Weights of a small image flow-matching model.
Model: 32-pixel images, arch uvit, activation squared_relu, moe top_k, num experts 4, layers 8.
Training: normuon at rate 0.0036, 13300 steps.
Data: 38949 training examples, 131.1 epochs.
Rows from block 3 of a small image flow-matching model, named by matrix and row number. Rows with one number within an expert belong to one neuron, the router's apart. Each number is 500 + 40 x the weight over its row's rms, rounded and kept within 0 to 999. All counts start at 0. Numbers have three digits each.
Before each expert's rows are labels from the 100 images, of 14848 (inputs lightly noised), where the router gives the expert most weight on average: "strongest on" is what is common among them. Only what is clearly more common there than usual is listed. The data: photos of plants, animals and fungi (iNaturalist). In brackets: how many of the 100.
# router: router (model.blocks.3.mlp.router.weight, 4x320, trained with AdamW), inputs 160-239
# up: expert up (model.blocks.3.mlp.up, 4x640x320), inputs 160-239
# down: expert down (model.blocks.3.mlp.down, 4x320x640, transposed), outputs 160-239

# expert 2
strongest on: class: Aves (99); order Accipitriformes (47); family: Accipitridae (42)
router.2:466578519508444529533540480544554551536427468473445584498522575484521558522507534433445541486481517486505570535527525453503444456498484500537476539497470500559529531516550533468456540523538450470491482511525419561497597520488461437481502555
up.0:494542487539458408495495468506435511484459495580411458552438600533518498453460532489409512486508419442514505473453472505509561463520515536478461542465446533573524490513501477544522527490508401539530548590546482488516547468439477481435487519
down.0:414512450459530536519448523501429509498540425536496531508449488538528580570447451475521420515479507504474521559502510426534452418477525529473473473468537489488466575512439467561520555536502508454493475478497531516587488520526499471549485524
up.1:474440472489456530571553464598549472447511570539484470516500520620570555578526469498502505513545507554484568491516460484573526544507525471473455515531563534505451508497488469495537462501473417421499472501555467480509441496507506512446478617
down.1:448535509477544459463529555537484544466493482445510518450484487517509529408409516575508423548470502545567454494521466521509503521475477496433416509454530462479502508439534445503446479513456522416573463552502494559548545437435505519481449483
up.2:458478442475514449560527495539455530437530520503484481519486478570445446498449476417490427505481533488465430488502531450599491560544530525559493444487529506529531435460546463505435496449562524505538527553504456503486439442546495433505507510
down.2:500455479424504524506442482512491431461494458551555485490533519480554563409527592468530535486480519526475460508527426489472476504493496523440483553434387484448484551485532482407574490479524534520455518566422523493567495536509414465461566520
up.3:466500521464483488438475555430469531499478443478451429477487538517527503456406522594525494544496526509553494481499510554497482512539498476566507524496526552438461618556551518556460513496506467458476469504517470579363465523490496466534526479
down.3:452430509510520517487519453554500449476485522499551467436442484550422485454526485534502432460480499480524572476428551499539479534446597494480435420506486588528563482505487500496476432425515510507419481455557538502436490490501468547452492385
up.4:422514528518530551469549473442508465449495491428464457430538517404511491507490466532480521508522455441515589520503491516504450514542503497496519535495452552461471519513481524460519558516566453564421531477518507493521537572505488511483539542
down.4:609517510490472554437540419511509545509503563530513493539558507462494571466566606568493493488478497465540493457536482559547463528442539527470527487494495527526511462605517472512506466479470498515477406495466456480452611436508480467530494510
up.5:524508476498473491511519535507442556452492446440500522485440563484528466555437492502469498461477459483469487556509468511609520475532564479483448523466457530550475544521508461518499553472512560547486485421532462526537551560430507368464494586
down.5:488456495490525550475495489460481440461514452570514430543579418553438505494596512581528438516533526477542458526439498501530477536499458555458509540588572474458463495492533503536544432444522522494546526549456542492526508495447501492553415442
up.6:467504505465533516447555509547493507493536454577464459513460492545522575489462483492503434498451501457467505531502494526470452496470541507527549482438509571572407518509548558455587489513503481477418494519514548487463475536562517439523494572
down.6:491436480521500511577583520465508467506474530467525460501532497417484539502531493505503455536510502477413527511548540462515492535549539540491488455518529463397578510519446387531452525524478483543571530522503503540436572480440481549507511557
up.7:457499501411518478492561468561479484505500466493469573490519490520464466464477422548494497451561552522460576511497515543470419516457502485469462567480507475474510477461457549538476475469476529483479483543474547608404489492435436453511492505
down.7:507442478550502468485418493513425519491549507462560464541537472502542496565563521479508455509414545417550454479551489481539486465554491491517515480539497491550470521506503555563484512510556480505450490454550464423506557537557537488536500509
up.8:534543438460457472586483437484517561538431481543495528478522450497533431514441461537478526442530497489460479507527447476553465488539524499505458520458509490479458518473531506506478508568552566460471489530539457442456515507548494486474467502
down.8:454542542521476496459553498517505511529473503487542496533484504423502494569525454501543474523512524502529580466484565469477466441574477524511509524490477551500509406535496514441535559449537384481453473458492424525504572514459514501522503591
up.9:514504469435483480476565456480412513510538526554462452506492529513431456474484510469584511441500567509484459517503585547570444457532458513489423540506527552516530468477521520459510486531521488465570452535436507506518530441499412499515498501
down.9:507493465500433500456473506491563622465392476475509423477472484504480528498493596519493564517528512568486498444419507475489529498439498452509509541531461425490461490434537494537485570449500424482452507445536503511528426525440585543451512412
up.10:539537481469439437497418528509474500463423459486483502452506504512528371436504546532521467505475577498476486383528428474502521499439591547532466494510495529554504463508555451605551486469551496426517449485510420426513597452461523442432455534
down.10:517503528422504524502545554488512518451477545540536519468533555496494508454471500509404520522517468438458534533528465438474563468514479490515518532492505587519488494517490421491533514478463548559442443553532539532521604600527478488492501527
up.11:449563533478494478483507541482524447480485445454441465487524426496471488497485541448491565502451469486525450473498437512535504402517538515493424441496488501502551566524467468496531533516545604470443424531512523502543520562475460488501505481
down.11:450492450431497521505562504524441553491545548523519500528529534478532474500531509498484546458568523478419584486466533523469532496480526502531520496513536554539429549518440632533423508576505405517536506498435476494475523469494443513510466516
up.12:544539523503463500522566518493550546549465443565496476468520429500513496503466507490476506474488549507491500477539519477548532429472473415501538459544421512527553561458558533489466415508548530426514483478486447518485483532555553496642460531
down.12:548525488457509537569511473523467504524492537450524497475496467446464435446514503499496490543484492515574469457577435533511465560539540490451512543462537496537474502475475509427512505454476482517486456518521523447500555481582444604519493466
up.13:499566455537435491482501482490478485470434462513441593506431540470510555516425506429547556529428509457496546472493507462550438505472529492463451527484492564499492512500539523523467569481563500506560463527539545476510546475472514475513494533
down.13:491488505516601477517505553547577553484591481546492451455444492563527499501522498539473494469518561516469383501508531525482583444527456518493565530501559492522505523503443483450564572526469490528483532480442469516508453503519560570479458509
up.14:465507496588520554518505463458540502494509450580427489505523453472613497513487457517552544582434460531455523527522564472491453438454561514493499516465507537426468490458511514526419446506533438551557472528472511466524534390509561476477497517
down.14:589522511455491448474487521453525493537473535473555482540556523520483505542537564446497404460527515533506507463576494560498556480531496458486490538552451524533555525540505578490578567458513507443536536469479532573562486606514448516441542565
up.15:503524485412422517496493552515502512472532493413522547550507551433527483443540456467509527462536530496501393581551494523462458518511486456497504475498495495502529510565430467484468470450493485490474371532582508485503523484498572427514440512
down.15:521531524553587495512482465568569477502436497464358583543490500509493517509556476453538493458499501503501497490454569472500554525382496511505474562463500476493486565530527509492523455501502511517485517465409405478488507526533508541495563459
up.16:496509550500457503542474516470585527456415521460474487452542529495531458587447450488532526508489491427506551547528540440493449463539502515510533521464500459503472499454508495499531548423465530545446497447499453415515600519553445477566560555
down.16:539528458505555504448546602516548544513494536638552457508513543459437507494576495548435435486460503510527452540483491538485409542475559548552529438501560536534491500570500472487497491451549494492505520511486525486542523501453545416474493520
up.17:430494527584518473523461511494511521544554470502504488497499563515500527499511478501498525507525484467494503484491481523524508497564500481505530618520477513432521555465534545534507481537450447490474560446504483568461557500404513516506449439
down.17:468517408514477500594574496553485515486497525504506424365456498477464457513538519462498511482486535522511605546458520486500582453459515488468476495566526454583520479549491415501446431544560495545529543535464498430532488546543533565488468476
up.18:498481475487504509561501517543456438461540479501517447522504475530446403517548496495504442502472472511513439487490503513531508468435464524517480581531470478469470572484474576552532492442513450476523487504531585435525498615492532516479484473
down.18:537480521483456495463473607513534497502465477415494536510482527492470494520535470508466503560466548578548445411472452475431413491502514453482485516472556450507456461409528464451458562468595517467551493522576430542495456440492455442525502553
up.19:490479500471447539460407529522505479543441432474496475468515511555501492511509519461481530432485427492504498605490514471514498435425550503535456427474527437530575492529473475473490496510524425523477551482490532413449533552473531448512504520
down.19:393531500553517615413546478540461624474510446498466588544544474499498525533483507515521470554521526439424504505472498469473496498576456533530460487522433522511449562510552565592472474498562430486481460511480512459517554483504529449559427537
up.20:471438470500487528475500445403456498460494516488497515480532442474553569524475485508459460499546478538519504500516414510498490534432506529545496462509471534512506543468543407457489467471518483486374478501493515582543508516485473535468529518
down.20:493495494535462480486466539589545546565472498605490424520466543494468499526504503506535495480501526464476435525531548530516525521534453524482552482395535545490510470523493597486434504464508436401487505455498514477507517437524490499476416494
up.21:512555503530556491492542551534470566496490532582423529478512534506476496495500542541493527450448481492424459573495455569499542557545461503505567600480504407546518613462492574399506459505490536527451457464515450484516561588467485562552472543
down.21:483484498510470508534445470574475516456509534440529469479438493514525449434452542422470477503508480485560483431469557405478504500453518499569541502611468536435508465510524488517491459427544486488448485514512601483467481487551477483469525496
up.22:442511567532416481427543517510479469473530468524428479448549516444491468479524505441420476445478508532499523493516488471556495449555492445503481425475501455407635540540511536470408512519508550514548537437499507577535510510443477447486505489
down.22:550511406468512560530512512493437536496490524503506519510541512513482471537514556444563515560499522530474474462482470467510505495474492508487532520471579516564422502439491486522496602502488470488510417469546486490529555467545543429493449507
up.23:449489518480519537458530466461509435544539546497537448445640487510560539532426551490517466514404484487527515500441540489570411471499475603473499570487489506484498512461472499518504531442526498499549485439473458536514606501500494555505494510
down.23:511501429494458451510394614422472449499441469500550528462514520493469551469562518465498439471555509545498454449510529512469469538533509521513541431497509474479480473500520503511546542542498498537509511607539534464459489442469547496413546524
up.24:501480445452569492500544549490462468511498504592521501503513499517491434481524561523392460513507445487537490473494487462462480519490520502568505579559454495495557546501547569519508422385543437521498496566562548415546564514488405529525505579
down.24:590579564487544457565482485522444532517548500451496483515498501493473454500445546511502516498567575424459522550478496494551486479552583574503494461563514506496481549497560463493533546535524534435531471550459495559541464519463560474576486554
up.25:515547473527513492516500541483489521501546424471477571500485554466561519445497469440450522456571532454548475534533455491576374520510526488475477511477518449555492501484439522497529456496490480461512420451536444528573475449490464499487520532
down.25:448495523507450499505436509471498524493465537557446504429480482513462474509494523502553517472475510526463562457501531506413563523510525546549424479540461475505543537458541554465528465472468458574483496522462544545496475566529525483491533547

# expert 3
strongest on: class Aves (93); order Passeriformes (70)
router.3:541487543483516483456477545533503442545487493537556463463477530518427429528495481511419471499454497486527496407541519465513489555480445517510483440521568443449532534464406517507507411502445499571481500468464509477471478495473546472516544510
up.0:529501510517466517496511441453480480427492541541531535520489481491544461450458535532586454452520475464492507520506527596521543566462486549519526589502543425445447490497529432525473539538536507378554429455511542434421490473507459418517453494
down.0:458464539504508489552465438470477470538510471481538464565540461519526525513434553496468496492558430464566466487496504496518504528463501480474510416578448524553487520533471553470466556521440497533453530544426503613504500469496515591534551553
up.1:513526560387419490507513478481495535459500503457504517492448494557534518489455447529478503445425398504550497455570515500507547559527479533513457453489495395534587528496483522515541541458491525491523469499552522564430447519421487496487501498
down.1:494562473518566462446540474532489389463446514438468531452512545499520506471493505562537506482472554481441481435493437518502416510525456454485545464495513523469476495486583565374475507509570514478459466476517495553507539560526495474443484499
up.2:483500612518457477492525450485511500472516452452552436629468559555554444579512466432572472465522478542482492443482485501468449538495500468547545462485464523515516469548535592484540485510466516456521498494529558460503538483538589549537520421
down.2:583523481493455483455461553505418545362525520497553537489474553442413509471567571530484473452510534497473499517550466468540466489573488455548509408546497457476480483509534520491552439517555524439503475528466463501496435477442482548494467566
up.3:549486517513449494505486540551481477484515392491425518488511558501476520468473526499501500547541500467464500520562527494419458526504496480525462476531408485530466565496552482527501447491475495484487496564532493500487528525551542465493445531
down.3:473490539440425540524558539477534484548481530543489459502507460465415404479499508510469512523514398543522447535487496557519454482590455519437509501486406446538505503639510435499512553503500551526490510509551471482514502519511471420485512546
up.4:553509514478528513434532456486513429501482504546551494492468456474529571491478577502510587500496427486448473536523545488516547514539502497464534560486480478461532497460440507576483486466483460499497541468467524552458475569536415543505550469
down.4:523527546548466510509540497581529522545466423538486564546501548475508509467498470516497478460516587573571588492547524462510510506475528519496511550495426480546535459482498466589525563464459553423535490450533475443544457509480514555488425506
up.5:512508538513491600477492525472473473526547476540502526490448522590461522564442463505537526537437510408477459551564531514442500494415481500533574451489551532520552532513481424502541557470479541544569457540502530511433512494509422494546528518
down.5:486507490496661420526409518467507524440448591534517450450550484440544549484506444424491492511491479542478535455471530483514473527544472504496498541500496473528565589514555469492458496519535524420537480546470519473558468473470478585434555479
up.6:521527489599424548477514472489483520441449485448488465520510443448510543530518544530539510508454521468411541579480443455529535520503485427476542414428460515443471523579523524492451527463547481519537530515513561552538446457504525507479528572
down.6:511501517541465448485490525529621519474496491457426452476542459481477512535501424478421509556464452558480525479437568505582475512482509521470407473424487520473500515466492508499454502493584589425479504488505539511485453551548496463493540541
up.7:541518543436503552513468499501470521473587565539535510468525423509490498546501459459526508518478457497497540521507469491558411505524528436455503448514579545492484509510504454568523495372593467489501506478506501511409441556457488542490510518
down.7:474568457550533427499435439501533553541451547425502438552453502503532512400520527489489423453534491489505527440469448514480534474515421554523484508457500472481478462461494531543476528597404543500530506591496510400559550467510536504472447485
up.8:483522573476516439411521538536538479495480479517540452527504578514475541507545524534443428442457487482522528556517473499477496505454526533555501485481426560460490549484538519487491476455472496537559449512514380473487500504513487484480491478
down.8:529505457477490584537434509482554536461442529440488552465422454490528478518466478504489461438518481574496497530513470463443495447511462522512497480469525447516471499459456498537508543487481446514470548492545479467427523487507492561483487529
up.9:451537485534465518455496497478513471489495484478529475445385529538442524544463477491525498478498569491493497493498466507511504484481492488460470505536540553475524514504565391508489447541561554443427484451477511461567460493465537477395522484
down.9:515452478478565527486490508566521633474533399493472482555554492521499475463462440557504536539534440462562527430643524482462522473511471512500589525551493457535524494537514469532528528475440413526508503541544555511461455468472480485505463449
up.10:517520523447470478533503529520460618453553503524488522492516518478472480489512460449502478415394531520515448468441539532516421452451495524475465503469435472484474474508532430506486552493531529563457460505510488472510555568530468603505457550
down.10:475466578445485502406531482541526505555522491526502500499544539510542546485435479496426467449530519457522508572436493495538452593485513537484431518495513495569442387523551486500482541505423511500557484445527512485521512493463399468557574506
up.11:423470553566544471448501575496444505573510499524511521507485487536515498480518542501475480450440522464464420527531564490436546460478497495507536476484494483492522553509501582501486544449535563450513476541480479448499518471508505442508514546
down.11:446458494519527479478509540463508500473483414539499514539518491517468506563516449437549515561532530504470494502457524539464559536528517461459493531573506479544504462432509538515529509497474539552463389508471520414518514446560480483455459555
up.12:466493484505515535521519544457499486576585519469507539459575503503493537474471411515542571491534479462503479474534559588548524413487523507511498437523454484480533467442420427514503451456475515499495448520416526578531437551516476602508501468
down.12:494520485539423556459471473498500553512497546480515501529440517529529511539544564405451440510555548510460542552476446436471540584488462528506459562497580537534517460578502509528530565525502481510539558422490470474440524449428551468536481533
up.13:476472535488452510548473498491458535434452527489517503505443503515559529493447480515462444508472562505448439498505481475508484483418498501488525560477529533540482529457473517435498558491497471538500520558482482556511542486502531451399466510
down.13:517572434473529479457494420475526449487473559550515484439498512505499619464527532543534528552560456479372447479482512555515478544520473506419505489504580517509535453541499515464512525515498518502383491566538490461451556542465542472497440521
up.14:489443515529500484539438535527499538517470530519552475522529541474529443478527460538565491484481511488428555467525555544506524493465558485431641505527511514509463494459473561528487501483576529482529521425459509458426537481517556489501539547
down.14:495552464503446430459472557463567549517448509458541512486455550470487495462494463483523551521552534465508450444532417589484495423443526580420513485529474495465456497495473561534500481529451513443535525486531545447504531461473505429494510555
up.15:484543479526480516453417527493536535488463473579543460489543468542514452536443491522545537532524458476465518546480459516530487460478447534543493480495521477473576472568484506547511541536456525416509530430469563481501469501511439472529477525
down.15:492468460517489549538513544458566445483547500415511481538488528516512475505583488521524435476526544518538503503501541522540508481446533514502500500503524519480552557536485520477482549454542497487507494559490489515500533464547520458455528497
up.16:440482538554458487557465478485503472518570462559451485513500505426436501452557448484455493510515540540466497484502500499491440499510503486479445466517447531529597403454534541500471477461498466502623502513518476495506578457449523498494481476
down.16:517455503524507445476482543519520520523545468458458627433542503602516498523553532465490497523487612539530492539516445504522481519552453515509493452494518451478450496448555469496487496460492464527530534521589508534527496511512504510488498479
up.17:490505551445485496522489502511431477480498503460545490428465511513501510550435447544475455546478482493459478532571501466518537490526505477500488543516503521472491496542470573430547541482478479555441441584525389536515432420455536513555468542
down.17:502494542460488470477482508567500519512494497551444394528451499449479535488520449591471477499425478449390448551460477525493471504503535497433509540567432509525461453501488521440448474498567554572523475489551495456528521485490513458414528482
up.18:516501508479512514457519519493489550512576525458440546490530499558495519529494497541489459416437390558504493438540509514518492457527460503548563511522602445568492495507544512532557448486490521476503499439490503384572528485475489536493522462
down.18:492504480546456508526522488492492499407497527479562482583526504497474419518593508475513438498534456457431539497538496487492379536556543443537538482507565599458514482515506579479451548481495454475460471604505421428446521518494526524454496484
up.19:473435507454527440468472472526555492485513490528486550559481458502468519614484512523437496545517470481509450492539494487471476569491556525510457490477480517494509510459530558520467482505463530600441447508510470505511479457530497495507457621
down.19:497572467442437481528539501501539486504496559505551572505527542497471470594518493460478531512449452509467521474432551464494485476457507461411449461540463457461436466495504516487507464505488560526494453507529459620544523487483536505529492551
up.20:575502446472541517510497429515425511482527440451466522524439539430479506518493495519496422540493452482463448538417568499513521497536492480518452481533515489538512491517520507509525516492503504478522472535425543552446449472443538519559468386
down.20:464568514534556521500513549496482524514507496511417452475533493519525516529461503413472528491548488511512556492536488493459477546441433495499526480397546475505515457567471528523475438535527535535475556494465532493521471554523557522524512480
up.21:519496506472465524552486475474493590489457523551465548490479438520460500456537579512541420586474456485514465538471496511524500500471466404536435495553551506518506479462476481515446501473496572467453483566475522509513531451464546531513409462
down.21:488523526486455451568508515489507508444524525491535445479425542464521566493506511498508505457532518548496508496565521506550520424512498530471527448503504490465474465542523450540481470451479477528476576583567468454459531510546570492569513626
up.22:485499543543497492528445513466481539505457533488530552444505543552554567592533437456526471537478535524514547516532385523481507490505480495468463467488472451526466576495513515429501458515363538456443460557426458476491544554551543574468540468
down.22:597435550439476515470553447529538455437484545536521487521545481469463448418553487481425534495488461438470466495433465570465453453556463453535567549436454567427503492512532589472490534435531471465489489452525469491498495536489535453491511478
up.23:530484527565479499410489425520486507490481499529591491477528507567501517476509487521559541500518480494491514492560472500517483463499472506583523528433577536446507466464477512552547484490439564504490443477513515452473541448498478496515522524
down.23:518457490493491618517524500449510428468586476474521532606428514416499493417491463448527477453443500503532514596455518529504498490445533440533451456572463511466478532465492474495600548554502433424523540503524501588450432483471568517469505494
up.24:489471500531502478456526464476471458477452477483453551528481482428564607414543549599534494460512529471520505483411478537493511557543434558512527463483505467487490470584549579450460457552425478467503510503477498439570505553461515490493440503
down.24:450528476448522461490417495546551531439460462500511493490475499467559522456499488470469504507549559536532470453519456489516542501431472541480478528527504434551457592547506458499481548551477536449495453578431535473501510451517533479487543487
up.25:503455548500473507445482502544470425496512462478536464432467457514493492473460489459483551471507554522526538525575512508498485568453576466463504477475517418465540448504431585480463485549514569525541566519432553502530513527507454490539543490
down.25:481517492478499450492510567523569559502544420541534479497420500513498463511549518537474465498603526513521485533514474490475502435456463475546526627524415506525468516530437501616508448535469507408467492439476504469488471529481538514493455523

# expert 1
strongest on: phylum Arthropoda (76); class Insecta (75); order Lepidoptera (42)
router.1:465456458501470465507418522433500499518542502562535489488500466417452472497491505507512522533538507484547442436513549449470520518505408507463491401526592451446506490510442491506460500531482555519556522438507484488512412545465576547533541493
up.0:574520478418476435494426557486491502454546491482449469501499428515532559477481497484504521516508473504436520519473486490435514525518504490530472440512530464562543467446401508529477460513580506486550469555537488487501528519454564632551519506
down.0:476526574495537488485539540495456503496491496491548513504497526525543467518523571434528496562469495494554450492539545566503445561547524508494525569555442532523448565472578510514573492536412525529489531534524510461498515524535414461487414532
up.1:505520454542538634456508479537526504496523485469506506446488454516500445529542522483476521530470472443475457516533541515559510482523515451568498427446443562547541472449436520558473452465560528473554403507564538513500517457510479486459557522
down.1:491467544491516411441443508453519513563544536574517481506465526471509566469505475487503526480510477516527519455499454549438462471508471498429471536528561443475426560539535477496463510498557536550408567531440418544557509602452556534512457461
up.2:484524505464546438518541417496505500501549530504468489510447487426566472486551424484598564553466442513582452538385553495504496511541427436444508489470471507417480498398460556442474475493532503508519501502503474445499481576499535487483472440
down.2:510515484534474623479542485460527488498597615588511484505487566455468509513497565521548499537465518536560478499554523524495517481531494480476495405570459464517487504526481478470455562508518440521571535565495491565547465554519512499535477573
up.3:443484591558487511491475427479480478497509546490471509500475510515487538543522526574538513545434468537500468473560540558520448492486499489532479506523472447419567559504502509454492491530532450473499499508484458464498494494518550507523564439
down.3:530510513490497538520487545544577501543470495475439505474598507467608554465486415482579463451523516495477509538507447432509521597464559529545534493451563467570466522492484520449521477462532515527473490490525524535481478500485495484564413550
up.4:521517483490498484438510535527489502537470567504473500508518536510448443507515535489582473461477467506474541412474523487538467547493481522473523456473550450514504518461508497495545438523522515486521506470557546515429430419519509489490502471
down.4:433480492427465533503521515492544481531509408493489520515545592455520464484541431420566560509472549489534521461517488466485463501465529531538585450510510465532431498514460448477528449472493482471445419508571526512472527520557502500602530509
up.5:498506517407507508509533465550541440535462512550549522514508486419486506423499417484491480529452574520532502478500525514528459524480502473576521540578568590523424567475509555485539425508514497535534482439581553440530559540486512500503515551
down.5:464487478570552528514491444513554581552533509481510474462472458476574524470490538507562427488439514484399411500450514481525600516517538515547554482440541518449489472427439497513549529468446499450556491494484504509499454513457445517537500455
up.6:503496452530503495555522481543493507556529447467487479510545479521467469535552511515530521466478533476493469502499483524457451456514469538520456457513503486439506434491542527437522475430492503496455520571404502494495556564528440467531444564
down.6:525463431512439479515535490429514515520501537450486497515547569479474478579508454534549463551456511550377474546409471464560452478505518497451510509429457454463425404477494540513546492501431480491462457486527529520514451483477496472559485437
up.7:566602489531533513399490523473520412531522447519495507489481521577461540480465482513518463482465534524478476438470483521392482440522482419527499562529534508513594481475569443453504473464499490582511489487500453498536458528453492466528471520
down.7:496462532519528453530531537496502535492478493444494492481487495461475460461554484565515562487517476480514480505511525516588492501521494565489494441472520565482446523555438434470519525571479523450504482496525464483494579444479489545438555505
up.8:516442514452503494470542502506486536499515485497458556543456492480490522505480466532444519500593556501576522423482407524498570492505510471521492561468442450474546501485427484527578542441536499430518561506520519465467431464532567497559511537
down.8:457496513491524459535465510502536451501519480511500516507541545495476472484471534497469428538404545476437513512535539460536560479563483470506501478480566481523483457484535541454485454590540510606470477488438504477654521545514490447503433433
up.9:470456475495436527569477483434495536435508511394470489529458476527557516385516459450530521556495528431482524530534441482511483543462480484514516544499556513510575477458471406477510446509550517542518503524467569503489441442491475446479466523
down.9:491574450522530536484479501472476444490614486599552482523517496530480481591567488466551509514462460465488484513506474470515527420601476428465499484483544456484474517530510511487484542509505490489464530501455489445505486525512613585424395467
up.10:517472464530508563459473480424481548526459511512479511484467512469558441517481498527531458498508456518577439501518493441471533487471540453444449435435508513511450528507498489515451454491449557492520516549540475475548467472425503531493530467
down.10:527544554443546505519541503524537443415494529492479479510505497553507525526543489468495549544481491543492545549495514544541526513559483492519558502506529519471521517523506489475492532520442448520566468485478513478462573437532479484485513596
up.11:525496552535457506518504509570456488502465511524556480504488529517435470552487444448427460523528519507562475458438435484437510481509493551493503519603488481537487556545484550432484421515447447513507515519519459529486569504539509514453537537
down.11:387497462508492479479534458469532461454505483508489467445457495545469587514529528556500494428488489440538587537530499480530462553506472436512501505474549506529473419499471490453465529540518474502508481495508456545495551518461472507517509472
up.12:494492496485468492482449496462567472457593532527489484581504398513480527494472467514509467472455468525465480579487454519511568465463483478495538497519549462475533460501572502481533504523415534472432448417481500549492460574543538514524473514
down.12:493537460498578453510482543501573490476496523486548590392491543513484528494474557524497463544583544431483525450489564515503441537545573522523449498505517531462403538494471514468461476496508419526586532513517569502505572458465483542503502513
up.13:409489469543520447513530506443561536484479479460503520533462499473491434497487462472459471511439502481561517478483469595452531523552509475465536481526525539538539489407530495557486546506497523434541472531397506537453525564548498394502543444
down.13:557517398470524539545560457498538439559492543552543511455515580539498490519510488487490471474510514433485490447517462485520475537467425543486489444549439508443535524611475524482478519492551529523504469447540500534482459524485472549468437482
up.14:477410547527524473433445454504491518522527442460493423554458543528471481555457487475483518518482478517478430482533529511548500451564462460431581473479586493489525490524402515444467457537457569529505540414428510562486497535529551548426514485
down.14:499554434489470525569525530525527499468465535461461558377532498522561509491541518482491510519507546521566570563509497470465570569510503493504489607515461477542538499502546512526599503463544452498513513566547519485520548491493477492510440500
up.15:520551518437491479434553454486524520559470541530539534507462532548460476430507561496558487535566491471431509474477521439539438529528505528472563461546528530548533448458513571473501523598489461466487460574496483461484461507476441482539540470
down.15:475458392584523479480534502515513544444538427502539500531490434486538578512473483453514553441501516514463511484477502500463525471518437505580540554591497506525473507465553453456527530402488519476527627447501552501490531547485564498460463490
up.16:449501539553451474506490505477548526481482490478512486586512584567535456534511492452485503517568459537466552460481480548501474554521491472535532587487426465497494545556457501511544497499477541520533463416543446412608487432465426549499480439
down.16:532489486415453445417486501485417454491541471524506562465477495431477518558538482493507483467469508467497522544497503510488424502518480540564592438516498570499494418505594452459538499456469496440491491533497505515475518496548436393565509462
up.17:474494510450498388493508511450490508548584498555498526539451509552505488524530530523525530488489549532536467472595486478491474503496487484507527514476474444495524555479497489415497497481502525438497532422524447521512564554511447421475476539
down.17:542445480454471446493472482461502508544478517516513490544480539492526443485488506449527472514554568529513503473533540436492462544415443479434448519567506508454515575516598455481567524459508443458499524463549553419521510557440483481537502474
up.18:570480582518488465477501467442513425536522453455555507525533557472508542508512557490517521461503489521555470468471465472521539447444581479488466526472465482513430530484531497524543518508478496534545415456537398534473504498496465443477455505
down.18:510536525550483500544457475509544502544585447468530558526457478504591536542485446500502520469574516574431495403454555421532474504510489463520527489527543470438509457449472450520522479525414544538511469476551444469398544542491418512550514487
up.19:503472544460487606510498474541535570538508443547456470480505409488547484440511449546539422469470504440510429524577443488513524553501510500500532540494465501491510487481558415487550509494532538547551502508486489530512470531505450529539483377
down.19:515559509468548476487459475479522522465561496504505499430510554500493530571497527513516580469514483457489538466488423471409461471462514546505466513484500452464491570513458466447516466468496494514461500504471494538445478481542482536443516523
up.20:396525489556482500463474455532472515541532500497514541493510491562528519506564480451492461516476498454490515475532476503564497456486463513453453472494499453546513483483514441514528580478464561516548462495492465475484518502524462542491453429
down.20:543535528473500483462455501469585538566524549524456483474465495441526498527427517489524528503498426425516458513547483483455487558479521549508481571484496530437493534531479548406529427426479501489487498477445536507451478480512498534592511474
up.21:447555488484474529474442493428480484463466473409475562490502602508553500490457556485535532507474568509520529509470464528460527548506491584528501571475395537500505515506476465419489545493567538471430441574566397466547522560471532526526486540
down.21:432476428543494487488493491526526480505471555489499553556510506475448503453498454508467496452536531469476499478557506515510532442504489509472431472493554483505460526515495499549478483540480514529549510511497548464522463496542476458422500486
up.22:452432497469535487524495520477463557436466515527505490487493443542538465562439457510543481494562509438578463513506440491580474462547498525523532532514439499561493570517521452512492594547494453585509538521458520524475584484515513516553496545
down.22:528538476506511562527503484472479507527545470529416518473469488423484470495507502585479504457492555619454480505485516509454464579399453490492514457541530538473490496575481502509468488499543496499548476533481464514433416447485505514489502517
up.23:442419504452538522518498428480475524581451559478497482491503582546492422576493503501549451565525523520533482515510475505504518489486532440527445460539477483482555553468520482581496367586540478504533518476496558543520500520502482523488479569
down.23:464572477534396477520515528513476398460509433531470549476502467469509524486473444553442508456486486476495484501507483443456469562501464506519547516454508584529495469528468561474473520429481560492463516468547509471430506479482539471485511469
up.24:509487474515494537475548482517479509508493490516517488537529484534525504547442539505488499496474499461478539450464486412548542534498514585477498505458533606570560529525455531484481469514470447546469534509478546481441515431467404570512536526
down.24:486499526518454480493478501400512519467568556556485465512493498537473546533525450519503532526536448529462496536514469495514535505520502534466518581373500407512489480440479488538447576461527533483543546461526594535559515496410477471513458474
up.25:397556524555573504483495511494486444501469522523548527521466458524542490414529505536544499518525478468540479477433479467499464444559546455551443470442456429517446490495533461495516478470554468500464518443532517533512505520443519569506516483
down.25:570491506413435484542447500534451501439505526538441518489520497442490523538516571398391479502454477570470514551511496494555548526428477561486508539479473514513464552529486540554464451513489510478551494549541472478491511458478484489455431532